From a checkpoint of a small image captioner.
Model: 16.9M parameters, 64-pixel images, encoder arch resmlp, encoder num experts 16, encoder patch size [8, 8], encoder width 256, decoder norm rmsnorm, decoder activation swiglu.
Training: adamw at rate 0.00089, 22300 steps, batches of 256.
Data: trained on photos with spoken descriptions (Open Images, Localized Narratives), 101725 training examples.
Rows from block 3 of the image encoder of a small image captioner, named by matrix and row number. Rows with one number within an expert belong to one neuron, the router's apart. Each number is 128 + 32 x the weight over its row's rms, rounded and kept within 0 to 255. All counts start at 0. Numbers have three digits each.
Before each expert's rows are labels from the 100 images, of 14848, where the router gives the expert most weight on average: "strongest on" is what is common among them. Only what is clearly more common there than usual is listed. The data: photos with spoken descriptions (Open Images, Localized Narratives).
# router: router (encoder.blocks.3.mlp.router.weight, 16x256), inputs 192-255
# up: expert up (encoder.blocks.3.mlp.up, 16x512x256), inputs 192-255
# down: expert down (encoder.blocks.3.mlp.down, 16x256x512, transposed), outputs 192-255

# expert 6
strongest on: text has "grass"; text has "plants"; text has "ground"
router.6:138118089071127076096041055091163098124076109154148136113059159144126181102066146128175100067160107153126101159127173110139125114149122187119100107057169173155166112128093106140139091086123123
up.11:107091078135124190102151135092080202081142130156154115096105059115107121133165113125163142168119142121147202164145103106138130080152132129097187072173148086147108126137141171150156162129101172
down.11:133138115065158116101141063097139130074204136132121120115128156174117066109112149142124104088111141068128153120108131160115125127116076120138062145117139157038128170120104103110080070123146116
up.12:112125115170166180143128134103137176064157123133167116134152050189091123087195108147184102058103130083090154168113141144150135111112172140105149105181120080065109192130111119134112123094147126
down.12:132151078086160124169092086116132150098196072097161119093127167198142067130116086115101118075148160040160071146142207123164149129124086163115111145112157117099108143148095108088104108135101157
up.13:167137136114143113131065140147165145168144147105110132073063193080106102096108081093098115172188131148239081146145122133140130202122071101121081143092089107158118112136109118107097132147130156
down.13:148104116188140099101075127091112096133019132187073107069128132111095101167149078092159121202168070143156115148127138112110153121124105127123109078147090129226102106176114134162150140106111139
up.14:103109172081110195149139103136124137087255132112096139159137057174113119130166116060104127127134164092123091135162162090155135052111147167135158149129117120096120156111170169137171156156035147
down.14:127188124066134060090117095155150130110127208146154139059104120139103169089131169196148160127111201092158155147076138125158047158075123101191176101133103142107113133094107117114084135160204133
up.15:147120144098129095106153095149169077164163113143161184112108157093096162119131140176128149135118112131113083071109120126070144111111112105147106156066210147076176109084101185125155076102072121
down.15:142116128134137141110097131192167101147096145119090158207109111144141159101069145082133145154091117152220074130157088154114116092117130114087140116127094167187145083108125139174160130115098145
up.16:172161172102112106139184089138169128118057167121112079157063150166132139126068130152146102089167147127130161172177132137138084194189111199104110129084128156138162140155094104081096114103111121
down.16:147092112121098162135215118134068144115105103111116138119171138133156139145189135108118169160136168148136169145103109094138132133124131150145116087175140068118067126178099141109140150161169177
up.17:157112149175135095114131149122144056154029092144136124164135221095159151124098132182108091092097079118085090111084128135125165140135102107107111140110151155160133153127123078157111092066236117
down.17:125100153151169170147106191212109160111111087094160131222142104113139131120085113139068128108125152160123060151104086138122163130102100147056130119118155119113121101086111137159128178113116141
up.18:081125109110070159146138099140150110113187074149165207127179069173116169136162132074156133103116106123070111114134139088159156055149156127158135125122187127088150145088164172145157115120048099
down.18:123157121060086145151130118169129126114140121162170157146104127146132205108058153118133159140138191093161112149108079111139098103101172142155181110098142209120115147116106112123131101172153170
up.19:126119110145097089107077131151096064179080072124155155103129180133144157125115100118101106155150060160187097155112121140113213143106120103122090085119136140158099105118089122192148130120099109
down.19:160130132168145143145084134137118104154007112128108153177134144076130137093084113107106088137115118110133097134091085119090183154130132144080103115096154166167121106118139121149157117136094146
up.20:145120151156168162130182112141199169084204207140143171164071090148082122105198136117146137140103130144095111073163120129183042117195131190108124136117124121118167136055169171129099160149017131
down.20:139143122103080132130162125163133137085120145148124098112128108185112166178109110126147148153130195123152153191102144129140107142113133098148141144143116156153048140159149142081145162166203164
up.21:176113136102147090093107149165140091182076101116150143103123210102141140090109094135127129130154108144154038115133114133123189185080115117119075125096161134110122101115090120122110138108102152
down.21:122141124164153139109084155158124085117013114138102114175118101109095123102121080081141121161120089159177064152119129143081157159151111183095117125171065151218077095144133152166161156112089169
up.22:181144170097124102115140119156180119133108198104133096152069175120115137094089125160147114107138135126155080115165145163103069200170106155080092166072103158118165114112093148084092110109120135
down.22:160132126166137150129147135180080114139086132126107125102126124134118144151136074111076139179140156151192144151118086120131139115113082101135136106158092098187055080153114156133143174185123176
up.23:140120092144165090114099135083135067155000080139153115094123201133160111134093167111116102164157139131138161175109130141092211156128092117094104083118134159152132109130100109156136109084255136
down.23:129146134150137164155109149115091107167115109083115139151178121053173098083154135118088088123109125136098126141122102114124185129155130152102117157109153090107150132120172110126122141126124129
up.24:162133088145133119090086124082109065111185100142118130087178130145133131127134152144129094107103086108052191055039114134064099112098125113146169189161157174110126117103137140226124121132144104
down.24:126116139126165129138145100145137120162207132140150158175110160130158138127061138111082128126075106097166150148151101109120098072084136057105109127087160130135191154115122124086120108157055065
up.25:111148107127116113148103139117166178154128131133125151101110175088137083136098139110111150171158162094132157086144084136156034136145072137130091133080078063159185147205125153073069154164113118
down.25:100131143141123093123147127064085114082154173178104068024161080147066092161196094129211147150121058163104173137159164130114102118159144140160163098168085123206165128164148154130146162063203150
up.26:165167147141172124143071142133139121137159144121133101072085188089075107118123062114104073174160118122205086137109146139097143163095073102125110132112088118155090138129106101126121123114143146
down.26:152112122156154070119062114120123120135068144156093126073099157099101099170134084099131121185137074140180099149134121106130132125097064107114105088117111131230111091154120138146140125123100122
up.27:083151145043077110141120114168110105157090118133118115090125149094143169130083128063150208159174173113128079143152147147139115153139096138121139114105143179163123140111115083147199077186080113
down.27:082151091127099087079107150118162148182084136152119170117127086083172139088121206123128150138125092165152132094132109086174150117113143091166134103121136134189170140107168159161126105085131135
up.28:163156170081114104138156089142199101131092224122142116161080152161115113118097139134169100100129137140097129112179136125133039187192135164103105162054135157101187133100134162079109097118107116
down.28:115120124117068170156184140176097145125137113122126153135135103141129164162125118091102164170132168151170164154135087091116114105133114108142155117172105105171081122161107177127153148186136172

# expert 4
strongest on: text has "food"; text has "plate"; text has "table"; text has "item"
router.4:087135155137181137092175156075132147152160152117079144184126113173027112131125148174118143098100142159149106093151118115199114161149171110154075146125160106094152160114157098098143129123079118
up.11:120057049130128024048167110133131090154127083168150162122146106127173181159077112167137152091081121180135172071108102099081129135093126119104125113100165106163122109123144180114157105150104102
down.11:141140135115145175172136145057139111107084104125141111135148152118106016101201101083167113172157155110160126143114186163085176178105160152112108102166104096120096188190109074155111144113206190
up.12:123149149107150190207172099113153167095200098116150088119110092146141104105174146097100076058127107088147094057130159134194138145092128136155198134200110202142202131155153141135156105127151166
down.12:115068139141120040111115119135135087145219093121111147143100131131121203197119132156118123122163063166126115123112117142144104077124087079158180105109113143169175097114120207112144078128098128
up.13:162063080142097094066120112166089174195130115152140131080153179128123166132069134111107173151119117141083127079105123120086123161101084143088114146052138193113143093098147141131116083160029117
down.13:110128140182128146120096106135102101085114145130096121105097159121166047119170139086208126192114157110092101137161188154104122125150123188123045112148062094107125168153185127135118163136201144
up.14:140054071170138119099157100155131077075042109175123156139147132169170176130113153123130112122125113202155158131118136142135143126134184089138123118115152116149131148116107136133187104139131074
down.14:128141148061110079150106139060151114111053154142123107129167184115108119139139122114197137136128093125117121111100141132106117156101141138095097097130159170119135152147078088117156089109098135
up.15:163111106101077152138052124171108111152206095106116212124133135122109161126093114069098148133084151117152113100143173105079112106111119174099148130108141166103122112106171119171170135178035162
down.15:119067110129142126123126115126119105101101107124095139166146120166167126145179135075144116123098083193103127093116173107100122168102150137068087118166157078048153145079167140161143125101195085
up.16:137080055135127037046166104159132086186100115167149186097140145133155166163091202196138134127117107150104182107114106114068096122098154076086106064075157094102095134129113178113155096112107117
down.16:121168135130137168189121176085122147112029128123141102112157151139125058070159119099183147177167168091150120138154152139106160150118121142091134094138090116117093159192080077144107173124131163
up.17:081140167142174074110175142104172184087137146168131114069071143143146157132151198173122096117123086161144163122178129106124144139155140135101091113136157127137163127160124126152082139057119145
down.17:117135077061098177180136133136186114093133095146154137154105110110125155091080172112182151074125162077111137123153158121145158093104114120120161142138148191176128160137071121110132143133124167
up.18:108186160128159116117101165059143136162232193105082133148120151116020087121082100157106113123094161103152112126148139137133111167103103122143112153130137101126131143102173053132121151162084148
down.18:090128137140178128126141137135103147146182120107089144113161098159113099131182137137111133099094105151121181093185137126169144102090160107137133157139166122123114172071189139143128153176144113
up.19:110150152144157045078110154111156134133255145137134118141075166117085123157029131195131097088085132137148164116110102138089093129085123095107124134118137164167134119092127124116141175143165142
down.19:134154123144175168137196131097101161146154095132120125096188162147121086113175100106095131142161145098153142122187131121141173129100138129099086099131126097134083220166122132160088171172191130
up.20:136070096084049175120098194175107171125127119142153155115183112150120145130123148055173154130149120106054130051173133173153087104183061112126113146150147164091117137159162154124146124147028096
down.20:094105070085154166158084112175110118093099137123169135156115093108118146101137115085187129088092167189123133126080069137078113159140166132107180171148113074068160134105199144121142119117160121
up.21:123155119134127104137162129122168131182208112140111165131127162184132085145080146136161159106147152087102118119138142131182110087144112097136100094134141136114103119142141169061110124128072125
down.21:147148166157149197156169129152080144153132140045137097127093110135137112131184117142102132141101188096167078172125089172105162140171083161108149116121116096146107131121108102069073153098204130
up.22:074181200147165111121169176068165133151226187095085089181070116155057078108126125219126105107117116146149152135158105143203122149128152106172146151142136134134127116092148096114121142109123150
down.22:101189140105180111158140109092148141140201126130128080083175126113082111143153094156148137102094123069144152129156144165156165114078141101102147160150144180150108172109124102120117138178132162
up.23:089184186132166126123112168067155164152231193092083101173101136125012077117096117182113107118078155099147101119149118135163103155117113135137126156150138105130125137110160072122100130140088141
down.23:096137138131176120138152127116105138152198124096097124112158112135098102127169113153126134085070108131121169102186140143156160111091149109126147157139161159125125176069182131161141145186123123
up.24:095119126148162193126112192109112144131093165124099133118080113145137144117108133162096133158103118165174107128135108184147176163124187086159208079139143136159064129126107078141083163164129114
down.24:160146141163174062142124108034115104128129156105092113140139159121090085190109095152117099142092105086160150117134145148091159137056089134098128171115140165139120118080135068134132088168145132
up.25:101136183151148197158050131104063106116192139059085113107111106101111114118122081067091146165101129121194078089123127125108122114126148171113143126152122153096123113106194141175140159180119142
down.25:167072107116127108119106132156116083172118058118086169163130130165138144177131118130120082102123083176087123147101151082130113114078166102094075160097173121073150129074162127135151098144128066
up.26:109120190123125220158103145088085145131085156096100142157110107173120103114175141087128133178127104153122137119162160130142133116179150148152133117187091140086109123115181124146128125132089130
down.26:104090105100111081107066106163161120121157128128106102159092140123127182118097107176150113075065095158085156083073119137127108120094112099089119164127174151056156086054139131128153128134081125
up.27:149143097111105125124074153106114138132239130108110189120147155119070144130102105076115159141081158092114105092144173105104104118104083159127091159109148142121136141105169105123153129177016143
down.27:114088119157142168132125130159093130108132117104108141159134074174148111119182146094134142111086118212109152090128137124110134131134164132113125144158125082078133155069197173171123167134211097
up.28:100166180126166118143141105127152162126246147096107104104100113128102079112146138113081110148162130065150134121190102119131118118167075152162110153133100090117109145126117129113129118105199127
down.28:111148120134102138100145117160192151141210123147140139090100089122110174131106137149063157107138163121169135086110109120115136099146168088157144172105128138159127105099137151100108140138095162

# expert 15
strongest on: text has "grass"
router.15:136132163074071105136160120167137092110158153122133097168090176156162154114062129122094154118158124104170167134160135117122066138164084136087081118121140168144120149135113145156090106146070128
up.23:101110192176069151164151106185169136137133135123136110131131198152133105137093145101054140099109136156112104109123051180171171082169102154148075185126166133162142139109147152077067124108174143
down.23:133183168112136123172107118123124142078135097097220117125187132107171063110168176145157102151107099151103129119107194132185133178097126145131139115143114119144103128154137113151146088142109143
up.24:088133120096085099084119165122157140164235128189100164142088218134116196140111148097130165108174085103113123138183090108169077130156080122168110134123130161147191092159144132150121089076034102
down.24:171156132114052068112146112124118119144105137177137175096122120139142160116089141147123131128119141120123145157118110127096114132195078105170100102098150128151170145112107130139166129084058097
up.25:082123135090086089116141172095211151127236128122130098163070170168154162098106148104101120145153107117139158145171143090144099126149108142127074089099134109176183151161100134164127107099087110
down.25:180156145112089038109101115126130130139099137156146154116101171120106157114072122173116134137125138101083133144126082121107148160145079119133108133101119166163163128143120121125155123124007142
up.26:164120070126058154143112155129151122143190086093161155153122139135144079080113159095074172156113175022128186136101083130147102114070108158139167154092094134119128149162175108106114113119202142
down.26:086133096159100139165095081127098102120119146179112114118100135125131130105149095164094065146157155090115158179133143135086119084197138096115220192097103123150013094109166141161138092138094133
up.27:178131121149166143118177102119096116173100119187153110059115099123115134091145096099123096150163099090110102161069179126109118098079159106135103174108154103097085119169082123085109187076151107
down.27:096130125110163137108198088154111170108214151097084140085150119123118149149112130086179099125136097116159117125181105113098104102119113110111145112124076159138100100138136147166157080143135154
up.28:132157086096128109105167113173168112187164135113155047129154206158140169055134193151130204128142095123210233133126121072114136133085115113142095085122202102128141135118114138126118149100152115
down.28:136149180164068056125130067116113113103122106077144129135081125117083166118111152141112154138098121153083094152142115127070118140192143130115138125128104201148177083108195106111202138107056166
up.29:113124113133131122116117127144143116105086111146140133142133077135117182115106126137128119146113141127081121101157089098158173129092186166109155138175091139050133182083154168133130106100190138
down.29:106089137125140143185058140081118153114095137110138134126120126141099116100144125134100111142152105140102103081113108142125123155091187127102135125130111145115150100119171112163129164103050160
up.30:111125145107120070099124128104182121105189117171113145156071175170110148136128116085128126115225092102161138128164119125155090107168054141132065135150133169176159142175106135173143077098005115
down.30:195139127103057084079130140121101148139064116167127177125157145142129186111106157157108167123150135104091138125138102122111135175163127132130124096116149128185166162129107111141154140128000145
up.31:179148166141159160106158110127144089096084146142089150108163133140153156163116134109131125153084146155152130125074134094097146095134136155090147147133124171129098193160153142085133163133093107
down.31:127149105123100103092099175166186119122094080120129076143110137156130165121195094136117115130125097179101154097137160123168082105087178149063066088130123077072134114098170141081127159165179167
up.32:175139147195120171130110115110102102106124152141058119148158134082138086112106112150123116130107162107096096076211120132132200110111162117165156191103088165149071115141127099111169117127130180
down.32:110117063173135143168143129145122128144135122110082157084111142097168115128173136097163119109130143143113128093126116161142126110149127099123157149120121067073124133199096157137126150151174104
up.33:133078117042156129175080129108209102108204123125111127120081127112131143067086142119121103111237099142128151130172130111173129126099147208115100116145149118181108135129075136201128088106071133
down.33:151169195181107082110081118126148180112086133162142175132115106127148174093110115141139184107160159138148106095098155168147108138197119142085115100101095142112174105172086107157124116093063125
up.34:109107114162115137070130091177149061192118116126083145150156104114156107121135081131140132192119111166124119119054099103106113102176092128120178098136157186085146112104205123074125130125147126
down.34:135168147161175147131128121108148096134059128121101105174115038162137086124115113153136090157117177167124109132078133130109147102109106142108149135115149082103139116094096140124086154162156145
up.35:128093081140163078101143154185158089119144142127093153153140115113154122158066197140121113146080101132103138078099093105149103112165117140121153122137128134107160128177178109125142141156088144
down.35:170089124136078183115055172133122148117066130081114140164164159155170101078150178103113126152127116189130100085078149140130171142127094107127093168130154094075140100130143119154100173111114128
up.36:159117138147104107153082118105175099103216171150110169176073140137120130079105129070164110137164156124107121054155140108191123123158077160143137138145136123242140134104123129205087096123017135
down.36:181127080104110094141111157154114165120049072187183127125129148144103181114071106112098185151128148104134108089100123117131113142109079125115146102107126131159138154142030111095143139081030141
up.37:114121123091093122064153090084152161149193087122087127118082154163177164165073163161125111198163132175090138155161101131159095131124082136092095087091139126179118087161108137152161084123044092
down.37:171079119097096045144123155117107140156121137144154194142100164115082175112142161184096171119135132114135104120084108081053157153127134095091133123137120125187127090133094114154152094079038175
up.38:140115128102107113082161147098175139122192085161095106135091128146116110120111192109155130115150149115123103171148144097090141110143110190116147098141173133151151103160130099120145120114063151
down.38:218123141144092053141119115163133120102087159183130141116128146180116138106108130120152112157155193093083156113115143100108128174170089096130088111053125140107189167155141107091148139081016115
up.39:111106149111097060103152132091174124112233129151108123140079220159117161124096168133113144121179083125140146143155120120164099134145082162130052125113156141201194137139118134166121094061083108
down.39:208145163115069071121108120133120144145100147169152148122135145131127152116079125155105144130129148090100129129129111124125123157181104120135126126097164154152151142141094127122176131106008135
up.40:128144169156155114105120118173096033057075168104104174132082154131113099175150134131150124166190115118112076051130117088118064119146175175104142113151113077104089124116120127111144145104137127
down.40:146124136129158184140121142137071109145074103122129183128117073156140091077174173043109105186119114142205086076126109120124137112105151146114086094129102088056118175158135168105112190118156193

# expert 7
strongest on: text has "color"
router.7:122123104118118086133154073194102107102122126114132119130065151175152068150096164160158132137116146138153140143084087135105162156100124131127173115080107172139104089107146142112087189131125147
up.11:143153121102113168091132109157150152125166127112112093110127103168095175114139114160143089099096089146128113105104120158121134096120114106189182096149089162115180148050087104133176149200082109
down.11:090140076077151182177133112179096119118155175094116120121155153112133183128134147154119093143117155189113157166133143159147122183159115165166142157158066173106113126078150147136124139130142171
up.12:130226128124150148143125120141101089089130158095107043147104169160083171078111139137145137099074178041169109089138091146092148103145116214123153162126118094095121135082122134100187125133099142
down.12:108175120168118161170150108150117107132158137128152135144150080117111133104084123098170148079125179142151152186084142162116167129175113171150153163168104096144134129083111090125142110130137133
up.13:135080069126114056087140134153162114177151120142101165116091190183164114138087157123095153150149136118146173133134121099181097094097088097101083072040137093169133114151121150118101173138082138
down.13:149109095143127074113154152101128122160129123149140121103178180117153064173133149115097114111121120088120154130131150138152110156079098074086065109114162072087124172198128142128090115160156105
up.14:143121178213132118138083110186128083069128158136113100117128136129135171087122136127152046117127066156129117169101129147096152154108117082121132151115076205153139133126117079117132191123098185
down.14:156181142144156151200173037165101102107166148074164111143111108084144128133147074113115124092112151177172099139080111133099127090143112125080185164094124167172143125142122125096153129138137132
up.15:120147162171121129163126058126107118180139113132134113158113130081089105060125146128117117097123118151107151117108120172102142176170101157146134167172103171155130130099174151129127147126074174
down.15:108122115116113197156163102175131113091111140118187102143089149087107146178109125080118176120165163170134114200100086058167172128197107133085177130124070128154147086112134142097167113067144136
up.16:116132148150126190204163058162162121139085157108083080087138132122096154156130146106169099150142119100151154107164141194133110156118125129090161105172057143120102124120118154122141102143114162
down.16:081225137143132106193111151096117141125120142062155129164083080160102136128111123143112139162084194108165131160103132127114131132118109222160122109148085187170105120109174126169066127094160131
up.17:131184107135166113106107152195121128132049139098107133085149164121150099166180109155183171121130090164121146111127123144076172099147127128132164154158118144107112097073081149177131133158083218
down.17:132139178154154185150141074166099150081146149097183107076110159119005156078101104104128129118138150139163204147115146110149136126171171169114104136170107112133099122143083155108166134150065149
up.18:146127164111141115123142172171089096103096198149174121085127126148178068100135086149175159104152168105134142144093148132173076084067099125059129155108136072100156118130132163140125151094170163
down.18:158140148086113094118163154116112107168133177147121125141093106125116142123150110126109121083140101103109132088082104084102152170094074112146096123119132082150155089129140138148162124150077108
up.19:137093120100120091128123055078160159151183138105181087147109135119144162137176126167132101205110192160123100094149113104090122083080125127164104080120133072148091117185158131119147137174113082
down.19:137118139121120081160146066068130109111106152159114094142156132144116135174101132144142125135120121155109084141158089104126075185113135121108072124122130090151124136170153129078081123150143136
up.20:146078069123090050082118128177149104175119138165127158143094188174172118128091146154104142138149140127133184148133111096177113092095104114121091079040120102147149117124114164100108176118090105
down.20:141097101149133069119162153109133116173146125143144118097177160104149049182135148117093104118118140078110157121127134127152121130103091074070052117123163064085124169188128134127084120176166087
up.21:127109043135109063035110141155189104183112097122091188111092176140141100167126157122113154194167129144132164157131125021152131137098094091140106040060137111173129127146109167089109150111093130
down.21:105121126145128104092117128095118125152101107174129140095185196147162086136163139109130117110138116085107137151144158146184101151079123102098051118128188064067135185147146161150066104174164110
up.22:075103179094164171102118092155099115096114115119130137137147111128126163144154118102128122088150111173152141118091079116139171154152171165110173078121126177099159119121141107164136117117138096
down.22:140083138158122132126145132116114168114200147171118156146078138114115141128093073182113156136165160130119143106124117080129124112136133149175202104090125091173135087089121214128173167119170163
up.23:142145116179121160074118160123183111184148077128148153089169048127114159142117138125068151079088143159140114099088094089123139162118147134109142119203147036139096125155119121115089129131174092
down.23:116128073124085150114090109138101162157101115078096159098156096178123163121160186131108160134197156115136099049128101105137119153140178158165165124146138168089184131102100108107127165096063156
up.24:124078089134110060094125136165161125187141110183103165134092182182167110144097145125114145162158133111127167134134128084169082109106108111132095086040134097166141119163125162108102172138078127
down.24:146098109139137081103162135113119125143128143147135122106167166124155073179139134115110094099131121093107141126134149150157111175064109062090057085112142059101122186202142143126096110161167117
up.25:140104094137096073072146148171164125178143119151108167123090193181163108137091134138095149151158139115136171133136137108175070100107086110113108068033136090179137119151134175124109176136100139
down.25:142095098145126062111144152107134116167131134145129127114170167112163074175129148125096100107105112086109156133117146128153112158089096066084056119111165082087133173181137140130087122161168105
up.26:053195124163185124157138114159111161136079148141113126164124114137110144136059122127168165138089142187201073156095074174106194120143117149125096220167142160120116148121155130090158129132097123
down.26:121127166097092173154136082183109136105171153103151121119126105102156167103132048129064151094144145138121166130107150120100144104135146158134190182122118147154092084109135174083160145128138173
up.27:107181187152210147128127130174132108107127170098161102086099110108086113103121074140165130082155125119115123163077150160123168193153057162109137129154133188145136090121167152100070127064061157
down.27:133133152111118175156138072138091154090164149105113141113158089116086133097135101132169124129156151167112105152112069122132144123182110144077177173141130106151125105134142143084107138119216113
up.28:144133142143133098137092068161148141073110107167075086108121091127124086103135113097114112139168133092146141125112158128163136184121112132108143160105083123095203111124098127127122125156086127
down.28:210231179107114100096140082140156129139119151078107148085096127095125145136128141096099137157145071087131115144142161125137142094151131157109068125109103081148086138148168139073165107114185131

# expert 0
strongest on: text has "people"; text has "sitting"; text has "wall"; text has "table"
router.0:166132115173113157140154113149101122131109097131123086115105164091150087173142136169107115139178134119113177206053153143130121157147118121124153129123061107097035169098162157108101101168185102
up.11:117090101140120122119171087096123099155150082121115166121155155132142146103157115152120153155088176100125173112174124153145114094117215165151089105141099116105114095136093165044144125188138066
down.11:122123142157103156080143167186126059136110103101084090104074167116087149174144120104090109152076147125102136162088107142116120107123105110098197130151144176128176111097137126164177135062061175
up.12:083087118182130160128123125115171154195163134160103140150091170102152111105184183113100118104184107168122142173113176112156074139167105137156104133137122050127136150114152164183106100109212033
down.12:141158134174161161123067153118156113104128136152160093147099093157106163025200106127089067151128096148099092130144139163149113156160140114158106135140106090098141103078165093131082157072147112
up.13:172145120105171162148137124189132163093112135126124082124164103149141187130148135195087128107088130079133091170171139078146078155105130098198138104081102158171152145066091133164180117128156152
down.13:128109147094118130148140165108182104145144151201090081162127077103136132168123117128180159074107096116123117131134081135170103124118179130087192129118091120120152134156185148115130091196112160
up.14:148165130136165135145085181125106159128071180140148128086138094102148132142123120147114119121145132171068122136109113151119109145113077048069154107117141132168192053076143121160159116164216132
down.14:123141138141149178100135127134147117140064159179127130136183142066118189061134117109092145149133142113137086107125139112112109108154171118109130074150173134156111119099098100127148147175119148
up.15:161168149117114187123100083164100139076094178130177097099105160163141142152162135156068123115154168159087106169147140123163157096114182119150159158132160130170126086175141111137149126149120176
down.15:117139150071101062101114125150165133123124137116126144082031126146144124154108184169138124102107178118132150200083096101184098110118112064048113155146128112135102172171080134131141098187155113
up.16:208127101122163126181119060085131105137058124154103142107135131103121149054127088178080106133066072137139136093167072105140143139134146145149151103118133133093160126107120120131102128108159104
down.16:064172126107161108130169093100095044124139148081134143113119168167078182106069109114082113138105102116127150131131107123172117082066119108132146153197110160145111134146060114099112091102129124
up.17:154106174094130154167130121153053120107143163100150124117077125207134186112156089080102112133141160098118124154190115084107143086241105136117131104170130143101114115145150087130144094124099166
down.17:205137112113097122154151195069133183202115125169167164115137182078130105176122116090111138108160125123099192186131079122135108178115105137095103129096075163176088171175101146111168130133116125
up.18:090120118138199111205111139121169102134097107151117079095060174075171143158143172078137067150102147185118149136106144119128153148125060114177110137122119116159163143053187112112153103076123092
down.18:096115088183096148176136139093189132138165123184113141168147091145153130074125193123105165169102085109105125110114186090158106127129120155159116114157149081106139130121137095147078152063144128
up.19:092095102155138130111123151115171123198164107107105143128085146116158129122147174123071134148180121147138127184129168100134119132160124104171057102129109039134105141101145152166119093117198053
down.19:129133137171148175122065138114160095103140136148170114152137094146129155030197123133111075136118106152108092133133163151108128153188143143166121164165114102094112135095156112137092133052151114
up.20:090092095137129157094119158113150129173168075130114154125096150111190133139167171118095120149179120150135138163109152095139099129147116127138100112135127019112100162126134136158112068099187041
down.20:128145138183129155121075170123167099115158130157176114168124104154111147020200117117107068152130107127123084111153150151104128135206161134174130143165103105110111130080138122140095130073131121
up.21:078083092160129135137112150127192146179184113152096136145095145103191119128151177095067076111181104171164171145125141095142111131175139106130105103105114060126105143103146146179111097123149084
down.21:128152134175128155143072141134146080103152131142184113175136108148087166039203123111110061163109088125120067120165173135112119127198151126184121134160116093094130144079162111138107124067167096
up.22:124114065107076146105143116151149186120126137158133088154164134148121055093150172081148205152110127165167155194051101130115078134169158082129140129179160103112115094184145125084198115141088122
down.22:096131177146147174103122111176119123160092085097138150125140114137170106153100118124168121105099048176103215166124096101102135158092116169129172107166206126155120146140114134120138147174156082
up.23:153137129136169156104129107165128152136166156121158130107144170114189134126140103169154102137068088127130092117122164091106174092116072130113132139178177088111094140116148089134127145064136208
down.23:066138086108147114133089122111090099178168147100127122082092058134152136132105163114045114133099141085189099129127142101193170125128122104107169094045134183147101148201129110129141126095115129
up.24:118094083173144139118089165120158164173143117155084126142071155078185101126156172113083114139185108151120137175124145130164138116163085097168083126133093031130116150099174164184094089095157047
down.24:124129121161155156107084151117165109098159138162170110150126105163128151047191131108114091138110100120102114104133151154121139156185148140172114142150119098080121137094152110143093123051166096
up.25:121092123129160095102155104191170139100090137115094155149153077159213130123076160158127090132105117152094183089146085095132079164182135109143134115076147157081129110165140210063065113161187069
down.25:134193134126125120192142126154111139101125091124138160138127077128113163132099106193174175127160146146157103130094097132170130094160122155163097151096147214145117097082165149081159101139084110
up.26:117086120189151148171092148107118110166206117144114149133047177130114098111154157077110121107183104131128126169092186098131145150180093161119087098147122023127085150109190098168101087084152043
down.26:115124125166132160121099150125165097103135148163145123166092120142131130053201159123092095139138089134107099155127141114164127159142115149178090135143113071088114145119153105133075135065162096
up.27:088028084119097147103126214096150156230144144116135135151141155109168152119160183132126133107151124163155146120181100143132106115147156072104120043125148086098122131119075171111164156150090104
down.27:143108116131114142082092122114136061118134149156187090139100095127136184082149150108180060129102100168128078136162147157110178143180154142137175139110093119094186131100194116143183140080119102
up.28:085088106174108143136113123097161153178163117130100155138094158123172137120142187092075108109183129154127134169138204113162114126136124089143098104123105077130090162131179141180095074098183071
down.28:146139113162126152116087135129138112108146128144160101164119111150109162041202127116112076138134095144119096143149154147113120143204147133169113131134133100081127125096179086129092116049174094